python train.py --model="image denoising autoencoder" --dataset="aerial photos of the United States (SatlasPretrain)" --train_examples=101725 --image_size=48 --crop_scale_min=0.7 --horizontal_flip=true --color_jitter=0.2 --bottleneck="denoising" --downsampling_factor=8 --encoder_arch="convnext" --encoder_isotropic=false --encoder_norm="layernorm" --encoder_activation="star_relu" --encoder_moe="expert_choice" --encoder_drop_path=0.15 --encoder_num_experts=16 --encoder_moe_every=1 --encoder_expert_mlp_ratio=0.5 --encoder_experts_per_token=2 --encoder_shared_expert=false --encoder_patch_size=[2, 2] --encoder_depths=[2, 5, 2] --encoder_widths=[64, 128, 256] --encoder_kernel_size=7 --loss="l1" --latent_channels=8 --decoder_norm="batchnorm" --decoder_activation="silu" --decoder_widths=[32, 64, 96, 128] --decoder_blocks_per_level=3 --decoder_block="sep" --decoder_attention=false --decoder_upsampling="nearest_conv" --residual_init="zero_last" --optimizer="normuon" --muon_scale="match_rms_adamw" --learning_rate=0.004 --momentum=0.95 --nesterov=true --orthogonalizer="polar_express" --adamw_lr_other_params=0.0024 --max_grad_norm=0.5 --max_steps=8800 --batch_size=64 --epochs=5.5 --lr_schedule="cosine" --final_lr_fraction=0.05 --warmup_steps=1760 --weight_decay=0.07 --adamw_weight_decay_other_params=0.01
Rows from block 8 of the encoder of a small image denoising autoencoder, named by matrix and row number. Rows with one number within an expert belong to one neuron, the router's apart. Each number is 200 + 20 x the weight over its row's rms, rounded and kept within 0 to 999. All counts start at 0. After the name is the row's rms in percent of the matrix's.
Before each expert's rows are labels from the 100 images, of 14976, where the router gives the expert most weight on average: "lies over" is the class under the peak. Only what is clearly more common there than usual is listed. The data: aerial photos of the United States (SatlasPretrain).
# router: router (encoder.blocks.8.mlp.router.weight, 16x256, trained with AdamW), inputs 0-127
# up: expert up (encoder.blocks.8.mlp.up, 16x128x256), inputs 0-127
# down: expert down (encoder.blocks.8.mlp.down, 16x256x128, transposed), outputs 0-127

# expert 11
lies over: building
router.11,110,170,194,181,198,174,194,184,177,190,203,237,91,190,213,217,165,187,189,163,216,192,206,169,184,213,199,200,194,169,172,189,195,190,170,195,144,204,232,177,215,183,184,188,195,193,192,210,176,175,210,202,185,204,217,184,197,165,207,189,203,190,211,228,191,193,210,196,218,170,195,191,182,198,210,216,163,180,197,191,216,197,178,211,181,193,199,181,195,138,162,236,173,193,185,196,229,217,203,204,189,213,188,181,209,185,197,204,200,196,217,200,180,217,210,212,169,190,185,187,190,186,192,166,156,188,194,187,184
up.1,101,197,207,189,202,224,221,219,240,202,199,136,244,167,235,184,211,208,198,216,198,209,202,195,211,201,208,215,191,186,181,221,213,220,203,191,198,243,217,208,202,180,182,202,198,217,207,208,226,196,212,217,196,204,111,217,159,204,201,215,205,201,210,156,202,195,189,233,174,181,188,257,210,204,183,132,180,206,210,221,202,192,195,191,186,183,202,200,201,176,201,175,213,205,214,198,195,167,181,187,192,217,214,185,204,181,258,198,212,200,177,178,206,190,173,207,193,199,196,206,183,206,239,201,196,189,198,219,211
down.1,095,195,236,196,195,197,202,184,205,218,206,183,198,178,162,207,198,190,180,185,200,203,208,224,194,201,187,190,190,190,187,182,167,188,220,210,191,168,206,224,184,152,200,236,197,169,181,213,185,226,156,205,191,217,205,210,201,176,170,196,234,180,224,212,199,193,204,219,223,205,222,243,191,204,234,240,217,210,160,188,213,199,202,219,185,241,205,196,181,203,204,184,217,178,197,209,193,201,209,232,210,195,245,209,199,195,238,194,199,215,182,183,239,201,206,182,163,190,183,228,168,212,183,182,213,159,159,196,216
up.2,092,233,194,208,220,192,191,186,199,204,209,193,179,213,141,216,180,192,211,185,167,195,203,200,189,208,197,148,211,223,225,173,212,225,207,201,203,211,206,182,228,205,200,219,239,189,218,211,201,202,207,193,166,202,195,222,232,211,214,208,225,221,173,182,191,219,161,220,200,198,207,203,213,194,214,219,183,139,218,203,210,212,228,158,234,265,186,189,209,222,211,207,231,215,202,222,195,196,142,191,199,191,187,188,154,233,136,185,195,202,208,189,159,209,233,210,217,196,190,195,198,193,243,217,211,187,217,193,203
down.2,108,175,214,190,236,209,181,200,206,218,175,208,199,193,219,223,178,180,216,212,214,198,238,180,203,226,211,226,199,179,187,190,196,225,185,239,173,200,188,180,168,167,166,201,194,189,177,231,217,233,162,200,170,187,206,207,185,195,179,221,238,195,242,189,191,175,213,175,180,213,177,221,186,191,163,165,173,195,158,186,205,210,228,206,214,195,190,185,195,187,194,173,223,211,191,202,183,174,171,198,215,196,191,206,198,245,195,233,170,215,192,205,214,196,203,176,231,179,183,186,208,200,184,193,229,170,197,206,196
up.3,133,211,200,192,201,180,206,199,176,202,198,224,178,217,239,198,190,197,207,190,159,180,191,187,229,181,195,155,192,213,208,195,220,198,216,198,214,133,173,195,222,205,186,218,264,191,254,195,201,222,202,192,188,205,117,214,203,195,182,207,197,212,190,170,219,203,207,208,186,199,206,186,186,196,200,163,212,251,176,228,215,202,203,175,217,198,178,205,201,205,207,169,198,186,209,217,200,193,185,186,218,198,194,217,204,201,207,188,181,202,217,186,230,187,164,180,216,202,181,207,190,199,141,227,190,193,201,180,198
down.3,150,198,231,189,170,165,222,195,168,232,215,199,160,189,198,206,207,207,163,209,240,188,201,226,197,186,197,194,219,243,211,209,168,220,184,231,166,241,210,219,194,188,231,197,199,248,196,176,180,184,221,214,202,221,187,218,204,228,183,216,209,218,190,214,186,211,200,198,186,196,226,183,178,192,199,226,168,182,184,194,206,192,228,216,214,220,175,212,205,198,226,183,201,197,180,233,203,203,198,207,194,234,169,222,186,211,215,176,204,227,184,243,215,223,202,217,241,243,183,190,223,192,228,197,219,216,190,194,223
up.4,072,192,203,201,214,227,201,209,231,207,204,183,161,155,188,200,220,225,202,189,210,198,188,187,149,197,182,189,221,220,202,167,207,196,204,165,223,242,206,186,194,221,186,209,171,166,214,203,202,161,232,231,214,199,185,188,260,184,206,209,169,201,193,212,201,201,183,218,194,221,216,195,217,172,249,259,209,215,184,206,187,194,229,198,184,186,192,202,214,219,190,217,219,209,233,221,220,224,178,196,200,191,215,207,210,192,220,198,184,184,153,168,190,192,220,210,194,185,219,176,177,206,164,215,211,202,174,185,222
down.4,096,192,180,258,206,237,188,237,182,177,195,226,221,194,195,191,170,197,187,153,233,203,181,182,185,172,206,165,208,200,203,189,180,184,192,180,190,177,181,193,183,198,186,214,185,202,169,200,190,206,192,189,197,205,161,233,177,178,222,222,233,185,206,177,237,182,222,196,195,205,192,228,202,167,206,226,196,203,226,192,209,201,211,224,205,191,199,184,182,201,207,206,209,214,171,236,215,185,192,192,191,153,236,177,184,216,176,202,205,203,196,199,219,174,188,179,228,213,184,198,199,173,182,168,191,180,185,226,197

# expert 15
lies over: crop field
router.15,090,189,211,192,170,184,222,179,189,202,188,212,130,168,189,224,217,191,175,168,207,206,205,236,225,207,203,224,200,163,188,238,178,193,200,201,217,216,221,179,205,189,181,194,213,212,192,180,181,211,188,207,214,192,184,212,192,199,182,194,208,221,192,189,186,182,202,216,231,187,202,183,179,274,221,207,205,205,189,181,189,181,191,239,158,202,203,180,190,185,197,222,181,215,182,203,192,225,218,204,192,194,237,178,202,186,187,185,182,180,244,194,179,206,234,216,170,173,200,192,243,182,219,178,188,227,212,224,193
up.1,107,235,200,184,193,193,197,197,178,202,211,269,131,190,175,192,201,199,200,198,228,186,197,204,217,199,217,195,193,214,190,196,210,211,184,214,287,172,193,207,192,215,198,202,233,204,197,199,210,173,192,207,192,182,109,208,233,236,213,187,207,195,211,164,220,166,175,202,183,210,196,216,200,187,205,211,219,162,184,215,186,207,217,183,198,193,157,152,189,203,208,232,208,208,223,155,214,149,194,201,197,197,220,195,186,201,168,182,183,212,203,218,178,199,223,196,196,224,236,209,231,161,189,193,211,190,240,200,209
down.1,086,191,207,202,136,178,207,167,192,203,195,172,145,190,202,186,189,208,197,214,235,217,186,223,183,171,233,215,227,219,242,161,190,222,256,219,205,200,167,170,202,188,215,205,200,189,215,225,209,179,219,187,191,235,192,218,200,188,190,220,174,231,207,183,207,178,221,200,160,207,202,196,191,195,203,193,229,206,189,227,190,194,180,221,204,208,208,201,231,228,174,195,210,215,224,243,163,166,216,220,195,198,200,238,205,221,188,202,218,185,163,196,228,207,166,201,223,201,193,214,204,205,209,205,154,213,202,214,201
up.2,121,193,223,230,194,223,195,209,181,214,212,147,201,191,187,165,188,188,196,188,188,216,198,209,209,202,196,247,214,197,207,206,186,194,190,225,260,182,202,199,187,210,200,182,253,228,178,211,200,176,212,201,174,216,202,184,233,198,188,193,193,198,209,139,210,188,228,257,220,210,187,154,187,204,182,149,209,229,223,176,213,188,199,215,214,202,191,212,205,186,200,189,196,194,213,184,204,169,136,187,199,198,211,202,191,217,229,203,201,218,238,233,225,187,170,199,200,202,222,206,196,146,217,189,209,178,220,195,205
down.2,139,192,196,204,196,217,198,171,191,201,203,199,196,177,236,216,197,181,215,223,196,169,185,181,191,220,210,213,177,227,221,161,192,180,180,197,170,197,186,236,184,231,216,194,190,223,196,205,234,218,251,188,193,174,187,217,238,196,193,185,179,215,173,212,193,220,194,194,234,226,187,227,212,180,210,200,212,203,221,190,219,187,183,183,240,206,201,197,187,205,197,194,222,204,209,198,169,236,186,228,218,166,215,210,239,231,166,224,186,188,169,185,197,216,175,203,170,197,207,175,212,197,185,224,184,200,175,185,195
up.3,063,172,186,222,206,206,192,200,196,211,185,191,230,212,199,201,238,183,195,185,243,188,189,212,240,216,214,187,193,225,223,200,212,197,208,203,205,212,199,197,194,205,190,178,215,167,170,185,181,213,200,211,242,153,181,212,216,193,185,224,187,218,145,179,195,215,190,201,197,193,200,189,208,205,196,235,213,211,185,200,216,221,178,194,186,179,183,206,207,207,199,191,197,222,201,190,217,180,197,204,222,186,194,190,207,191,236,222,220,190,211,222,261,205,177,185,207,202,220,223,205,221,194,206,191,178,187,188,210
down.3,061,198,144,180,181,157,194,163,216,199,195,168,181,199,237,234,219,220,183,205,239,185,209,189,213,221,215,193,163,203,196,177,210,220,207,184,194,203,197,197,183,240,228,198,180,208,186,203,224,227,201,195,191,202,206,227,233,179,204,219,199,211,213,203,215,165,183,179,189,203,187,238,183,189,229,190,212,169,201,229,201,190,216,182,233,197,196,206,190,202,209,157,224,221,187,229,233,217,243,242,185,191,211,197,183,219,196,245,226,200,193,191,239,203,191,223,217,205,185,237,162,201,204,199,204,194,197,207,206
up.4,084,212,192,195,184,175,265,204,227,223,189,221,182,219,209,184,169,194,186,194,159,195,189,223,223,208,211,186,193,213,166,203,212,194,223,199,207,212,213,162,195,195,211,180,254,195,145,221,221,220,159,206,180,192,147,213,173,213,185,202,206,206,227,169,196,189,202,230,144,182,205,196,209,225,198,197,197,227,215,227,180,213,208,170,200,259,222,170,213,190,203,175,215,228,223,221,188,186,163,217,187,193,167,181,200,221,226,222,201,193,187,207,185,209,181,184,195,190,220,207,209,176,191,245,203,224,196,202,203
down.4,125,199,201,200,186,200,178,188,187,188,214,214,226,189,268,185,199,215,171,173,206,207,233,201,199,173,202,186,232,180,214,203,191,199,229,184,191,178,182,199,204,198,226,221,184,212,209,229,155,196,181,189,220,177,186,217,188,190,223,187,223,218,208,165,197,201,222,182,207,188,180,216,223,195,206,212,237,203,236,202,217,195,242,206,208,205,192,196,191,200,179,219,185,193,166,198,177,173,188,214,165,225,199,156,198,248,191,253,170,216,183,217,216,161,212,210,271,222,211,180,206,174,218,181,208,165,184,219,206

# expert 7
lies over: crop field
router.7,101,210,169,171,187,187,225,177,196,190,181,194,167,199,176,192,214,227,184,243,257,187,248,229,184,205,198,207,227,192,192,204,193,242,203,220,227,201,208,201,173,177,190,171,164,228,190,185,180,196,200,202,225,193,173,189,188,178,224,206,208,173,225,176,178,198,177,229,197,201,202,222,199,201,214,193,217,221,211,177,192,179,204,204,173,206,222,181,185,223,225,195,174,226,193,207,172,209,225,206,211,188,222,198,185,197,196,173,189,195,233,185,216,225,217,187,166,185,196,180,228,187,222,203,231,241,184,212,193
up.1,131,222,205,201,205,144,196,215,174,199,200,200,203,202,172,218,245,195,188,171,146,188,190,217,205,195,209,201,189,207,206,218,201,179,211,211,140,234,195,210,198,208,196,201,174,209,196,195,185,210,202,207,237,197,173,209,161,220,208,198,195,209,195,160,227,211,195,210,208,199,217,201,196,195,203,254,187,178,197,192,194,194,197,217,206,204,176,239,180,194,186,189,174,185,197,199,193,229,254,206,199,195,210,193,229,203,243,184,207,190,208,211,152,195,170,195,196,191,190,207,207,240,190,187,196,188,228,204,203
down.1,089,204,192,198,199,188,202,183,218,192,225,197,202,200,191,193,217,187,183,191,186,201,180,178,176,197,194,217,227,148,195,230,183,203,200,167,210,190,202,191,226,177,226,218,214,176,207,231,159,222,233,215,187,221,185,203,210,175,237,214,215,206,191,195,183,177,222,228,185,214,165,200,252,213,191,219,183,175,209,187,222,194,171,232,199,214,205,201,184,213,181,207,189,181,192,195,177,173,207,195,199,181,223,177,209,212,206,243,216,184,212,218,222,179,193,204,193,209,181,169,217,208,225,197,186,156,179,213,239
up.2,107,210,206,203,183,218,210,189,212,219,186,164,298,199,101,180,219,202,206,235,210,238,207,176,209,185,194,265,194,212,211,197,198,195,199,213,236,223,213,208,209,224,204,183,240,196,215,206,201,208,199,195,236,219,142,220,224,192,190,198,198,197,182,133,203,169,187,198,204,204,209,209,216,177,176,188,195,163,210,175,207,196,185,226,204,231,176,185,198,191,196,190,221,180,208,191,199,161,141,203,203,194,167,220,203,201,198,199,202,213,241,220,190,217,186,189,189,189,191,180,195,223,209,144,182,211,211,178,209
down.2,110,161,183,200,196,174,225,206,207,189,200,203,198,181,238,214,176,205,197,197,201,251,199,215,212,241,197,191,200,189,218,175,219,205,231,210,215,211,161,165,218,200,176,217,171,185,176,178,214,180,194,203,183,194,216,218,215,189,204,199,199,203,187,215,208,194,187,222,190,229,206,249,206,204,194,202,196,181,180,246,205,189,208,200,216,206,181,235,212,235,159,141,206,196,219,201,202,178,230,216,203,191,225,200,221,200,192,207,191,210,162,206,233,183,186,201,196,214,189,218,174,197,207,230,227,231,175,214,209
up.3,122,179,211,199,211,235,194,192,237,184,211,168,120,242,189,209,241,175,202,184,181,193,186,163,218,213,194,203,199,212,221,189,206,206,212,201,208,213,179,199,196,187,172,200,203,197,213,200,198,197,194,206,198,193,210,196,190,220,192,204,192,214,184,233,215,185,202,136,205,208,209,197,213,174,194,138,215,199,196,215,188,209,203,168,197,227,208,220,191,186,211,132,184,170,213,244,209,168,184,200,207,205,203,203,209,208,253,197,203,190,183,224,187,195,219,209,218,218,196,234,237,213,182,208,188,188,196,192,204
down.3,108,214,222,182,206,215,212,182,224,175,224,180,202,216,190,215,233,193,199,216,198,164,176,169,171,244,181,208,189,162,181,168,217,221,178,184,202,182,202,212,185,197,186,207,215,195,184,187,231,212,212,193,184,184,188,250,180,170,232,216,212,240,182,208,232,230,217,202,240,185,194,232,209,160,184,211,177,196,204,208,233,240,173,197,198,233,199,208,160,173,210,174,221,192,206,214,193,213,204,219,167,164,247,207,207,205,188,194,192,178,222,189,218,180,177,163,213,178,199,143,192,177,181,199,180,178,185,190,184
up.4,078,167,209,222,197,198,197,196,193,198,198,92,172,199,171,208,198,184,190,199,183,214,205,193,196,212,209,190,190,220,200,220,190,209,204,193,193,212,191,211,195,208,199,210,210,203,164,192,192,206,219,211,203,194,149,225,204,225,206,187,210,222,212,202,195,236,154,198,229,217,210,217,168,198,203,178,197,162,181,209,227,218,193,190,203,155,180,258,170,194,209,178,217,223,216,176,203,212,223,219,214,207,180,178,216,198,161,218,207,188,178,186,151,186,211,186,205,206,229,230,197,194,169,188,189,197,241,197,218
down.4,059,180,216,208,181,174,213,168,223,208,230,202,168,217,205,175,217,231,218,189,231,176,216,195,195,203,222,224,190,192,196,209,198,231,192,172,190,265,235,196,229,147,223,155,208,196,230,146,151,205,210,204,191,175,214,199,251,228,197,190,222,191,189,226,221,229,185,226,231,186,205,198,170,176,215,223,192,175,173,225,182,178,203,179,198,184,198,195,176,224,209,158,161,184,218,209,205,217,218,185,212,199,201,224,219,222,206,186,210,205,211,210,210,196,225,195,188,217,209,208,208,244,162,194,206,226,197,199,179

# expert 5
lies over: crop field
router.5,090,206,225,189,196,225,225,214,231,179,195,133,199,211,174,197,221,193,187,230,192,184,209,235,209,191,183,170,221,202,210,201,221,235,203,210,245,183,205,211,192,215,193,211,234,220,197,185,194,220,187,179,226,179,126,231,178,209,220,192,214,209,218,119,193,219,204,204,191,202,234,180,202,196,207,137,215,180,216,207,197,203,214,194,182,203,175,215,200,246,197,172,193,203,208,202,187,201,179,214,204,192,216,181,204,209,182,215,197,192,190,167,182,190,224,187,218,199,221,218,217,208,226,243,221,216,161,202,203
up.1,147,174,211,201,209,185,208,191,243,204,203,197,232,231,199,220,187,205,203,195,193,190,211,215,206,216,205,168,191,202,197,194,194,208,198,198,200,207,231,182,202,216,194,184,240,197,180,212,189,198,203,204,167,192,184,210,187,176,182,201,195,226,203,95,181,188,209,201,218,205,209,200,196,210,186,149,205,212,159,210,188,187,191,204,202,181,190,220,179,196,196,171,186,188,185,221,210,218,188,186,200,196,195,205,230,214,151,179,191,190,205,185,197,210,196,210,209,212,247,217,195,210,170,227,187,192,187,206,209
down.1,119,205,182,215,203,204,219,193,196,254,228,201,192,213,206,169,194,225,240,187,172,175,146,207,214,167,217,175,219,168,201,173,210,230,167,198,212,211,192,176,168,172,197,230,183,176,194,174,195,199,223,184,193,234,192,229,217,189,256,207,196,217,177,234,217,189,198,195,181,207,154,183,174,201,221,209,169,211,195,175,211,203,167,180,185,195,210,171,233,177,210,188,215,203,193,231,174,202,199,169,207,165,221,212,208,183,174,197,182,172,194,181,223,202,202,224,203,172,211,190,196,203,173,212,220,175,184,199,148
up.2,103,176,210,209,204,263,213,235,233,193,204,179,199,204,167,197,227,193,213,209,231,214,182,217,170,187,203,179,215,193,218,174,208,177,214,181,171,205,170,204,213,215,190,196,237,214,180,184,182,212,192,222,223,201,129,175,235,235,178,195,177,216,181,147,208,191,223,198,186,190,209,157,206,204,217,210,191,211,190,176,195,213,217,198,210,189,242,206,203,196,185,226,214,214,219,253,189,194,249,224,207,179,178,230,212,208,211,197,194,202,186,180,213,191,207,214,238,186,199,218,172,237,235,193,184,180,171,179,196
down.2,082,189,192,223,160,194,203,160,189,197,190,156,175,207,203,187,200,178,181,198,227,210,180,173,167,219,192,187,181,212,219,199,240,207,156,206,163,230,193,184,201,177,185,170,188,205,212,199,230,182,216,153,191,203,198,212,211,223,184,209,225,214,223,187,197,172,199,169,203,204,194,204,227,193,172,195,197,206,222,213,187,206,205,199,188,231,189,198,179,193,189,188,191,182,157,187,235,180,195,193,206,202,225,205,178,198,155,189,204,221,179,189,209,177,186,201,211,209,205,194,206,194,213,223,196,167,162,208,201
up.3,055,202,192,187,146,220,195,191,210,190,194,195,200,186,176,200,207,179,186,197,224,188,201,205,233,182,182,211,185,215,188,229,233,234,192,195,223,201,171,208,224,181,214,229,252,176,198,217,215,204,250,209,194,202,186,186,208,209,220,219,217,220,208,158,198,249,222,208,208,194,201,189,195,202,191,197,232,195,204,163,205,190,209,221,195,182,194,147,180,207,197,170,171,175,198,185,205,175,207,191,175,209,255,201,229,200,232,219,217,213,218,166,189,189,216,192,235,175,246,222,218,223,225,241,167,203,182,180,200
down.3,064,212,205,198,158,187,175,166,222,186,207,238,212,181,205,217,211,212,225,202,220,193,201,183,197,165,237,186,187,184,192,170,192,201,210,187,188,221,202,200,207,186,203,230,225,167,178,190,187,206,194,188,196,215,201,190,219,167,195,173,195,154,183,205,210,217,181,209,197,182,174,200,178,228,200,210,179,201,216,223,224,222,211,203,201,216,190,215,203,199,212,183,224,207,211,185,191,217,215,210,219,211,230,209,191,208,200,224,209,205,171,188,194,187,253,191,194,224,185,211,214,176,250,186,180,197,227,248,186
up.4,118,233,199,186,217,218,212,207,202,213,205,170,192,152,191,226,180,190,202,201,241,223,198,196,180,197,197,218,220,198,191,191,216,181,216,195,259,187,199,199,203,197,216,198,261,200,174,191,192,209,186,202,228,201,234,225,246,212,207,176,200,193,196,190,198,170,197,258,197,197,186,167,187,177,201,240,205,191,194,207,191,197,208,195,177,190,208,182,174,201,202,195,198,205,183,183,195,138,211,207,192,213,228,196,179,198,223,201,199,187,202,210,210,204,182,189,194,195,211,184,191,177,213,205,183,196,219,197,209
down.4,081,174,200,216,184,212,164,156,192,179,216,185,185,203,203,247,165,233,172,202,246,206,177,172,183,220,219,216,181,214,204,195,154,207,239,179,204,205,174,213,208,199,229,197,194,180,153,195,224,197,215,191,188,204,234,206,178,199,206,204,167,211,208,174,187,197,204,220,216,209,189,239,191,200,175,226,203,212,190,192,195,206,215,215,197,198,184,211,231,165,175,218,199,206,219,221,230,186,219,220,190,192,237,169,189,213,200,209,197,171,225,204,222,221,175,212,186,186,147,219,202,203,195,163,175,192,180,206,215

# expert 14
lies over: building
router.14,096,183,177,185,180,179,196,181,170,167,189,222,268,160,212,211,184,201,172,216,222,185,236,213,172,207,215,214,189,214,189,201,167,203,204,188,179,199,210,178,178,187,189,165,185,184,177,166,195,191,183,203,220,204,208,191,167,164,212,202,204,146,212,214,187,185,182,201,230,196,175,204,214,175,213,216,186,180,201,165,193,199,187,223,177,200,207,190,184,200,219,219,182,190,184,205,212,226,210,215,192,166,213,189,186,196,173,184,181,197,208,188,185,219,196,164,151,193,171,185,210,182,205,169,199,184,205,207,188
up.1,140,158,212,199,214,126,206,221,168,209,213,191,272,176,210,206,172,199,200,206,246,191,203,212,197,206,191,220,203,218,186,211,195,208,213,202,286,158,203,210,198,203,186,220,175,223,195,197,195,207,180,200,249,200,178,199,199,217,196,201,194,209,213,117,230,192,208,173,179,200,202,206,199,199,202,208,192,233,210,187,217,202,198,239,219,219,200,172,210,178,199,171,204,206,195,214,199,187,213,193,200,204,205,212,205,202,212,199,217,200,222,203,194,190,166,191,221,212,216,204,196,202,145,233,193,197,199,198,206
down.1,124,211,206,190,197,225,187,170,190,203,228,204,217,201,205,203,198,161,196,194,151,180,177,184,184,223,185,206,211,218,205,190,157,204,193,183,212,194,220,195,203,191,221,248,221,144,222,165,172,177,200,198,224,169,198,228,202,198,226,195,182,200,224,198,221,237,211,214,197,196,208,204,193,210,209,166,185,224,192,177,188,230,213,169,193,185,234,174,175,163,189,218,197,197,152,187,206,221,195,218,202,193,229,204,220,196,179,201,192,199,197,144,163,167,227,225,221,219,229,197,186,196,187,234,214,191,205,179,171
up.2,073,191,185,185,208,185,208,206,165,194,194,202,203,225,219,192,174,206,204,165,160,177,209,188,210,159,222,210,212,213,233,183,193,223,217,219,189,186,193,202,193,218,196,194,202,198,202,196,205,164,202,169,171,197,258,196,178,226,196,209,206,187,195,193,226,242,224,181,191,196,199,198,179,177,202,200,200,172,204,239,177,193,217,195,186,219,209,169,216,173,199,195,198,183,243,238,201,180,183,181,194,205,172,205,218,201,242,171,184,206,178,230,161,220,168,206,200,188,174,171,170,212,203,190,190,181,193,175,184
down.2,062,227,181,185,217,229,201,171,196,199,201,221,218,211,218,223,183,214,199,180,158,205,220,200,215,222,204,209,188,196,180,202,175,204,196,195,203,207,157,185,198,169,186,199,183,208,172,161,180,190,218,195,195,224,179,194,202,221,181,157,206,181,188,200,164,197,203,209,203,199,182,184,199,204,206,189,153,231,201,180,203,185,167,179,218,206,202,189,205,189,180,199,226,177,187,178,203,193,185,177,184,184,201,201,200,203,183,204,191,216,205,189,174,203,189,193,189,204,185,163,227,191,186,175,165,172,218,212,164
up.3,140,207,213,191,198,174,197,196,247,209,206,145,213,195,208,207,214,206,208,208,182,184,207,211,168,206,196,150,193,207,202,216,199,210,208,200,165,204,190,196,205,197,198,195,229,212,224,198,204,194,191,199,196,217,200,206,214,214,206,200,209,213,183,115,186,200,206,145,209,182,219,203,189,211,203,95,210,199,188,216,205,197,205,214,207,198,202,200,182,208,209,218,207,210,210,201,196,113,147,226,210,195,226,192,216,217,215,198,201,211,152,187,184,206,194,203,208,199,198,196,233,225,175,245,214,206,196,196,185
down.3,156,172,188,233,205,229,227,226,220,175,214,229,198,186,188,205,197,202,191,215,199,217,235,187,207,195,246,214,202,227,227,188,192,232,223,193,219,216,192,193,213,202,202,195,184,191,189,177,204,210,177,194,207,197,225,208,251,176,188,175,166,191,225,210,182,160,197,200,214,223,191,232,190,202,206,198,218,194,208,214,158,214,160,180,199,199,218,193,215,185,215,155,226,203,221,204,198,180,169,192,180,213,218,225,235,212,173,194,205,210,184,157,187,202,181,189,213,190,216,212,199,241,176,199,225,200,228,206,183
up.4,107,222,216,194,192,214,196,195,215,205,201,157,96,194,154,165,175,198,195,175,190,211,189,191,187,194,204,192,198,182,212,210,181,208,195,191,215,267,179,200,189,206,209,190,194,205,191,190,204,191,185,222,156,207,230,186,250,160,203,198,232,198,206,110,180,199,196,152,167,198,214,210,194,204,236,167,197,176,192,178,203,199,202,187,198,178,184,223,194,193,197,265,206,198,196,170,203,195,184,211,205,203,209,204,175,201,176,196,198,199,220,178,177,210,217,212,186,200,192,211,184,200,221,175,200,203,234,209,207
down.4,133,187,211,202,224,164,193,177,192,231,232,192,200,204,197,199,188,213,196,157,173,208,214,209,199,200,183,213,195,174,196,245,191,230,195,217,205,201,213,158,203,187,221,180,235,190,218,191,165,191,203,213,184,198,205,195,189,211,184,155,199,144,209,241,216,202,201,221,191,177,184,170,205,257,211,204,186,223,208,190,185,174,153,202,219,189,215,198,192,199,226,211,199,183,191,173,191,221,199,192,200,207,193,205,195,152,209,229,171,220,228,196,180,195,221,174,202,220,212,195,197,208,188,232,180,204,206,189,193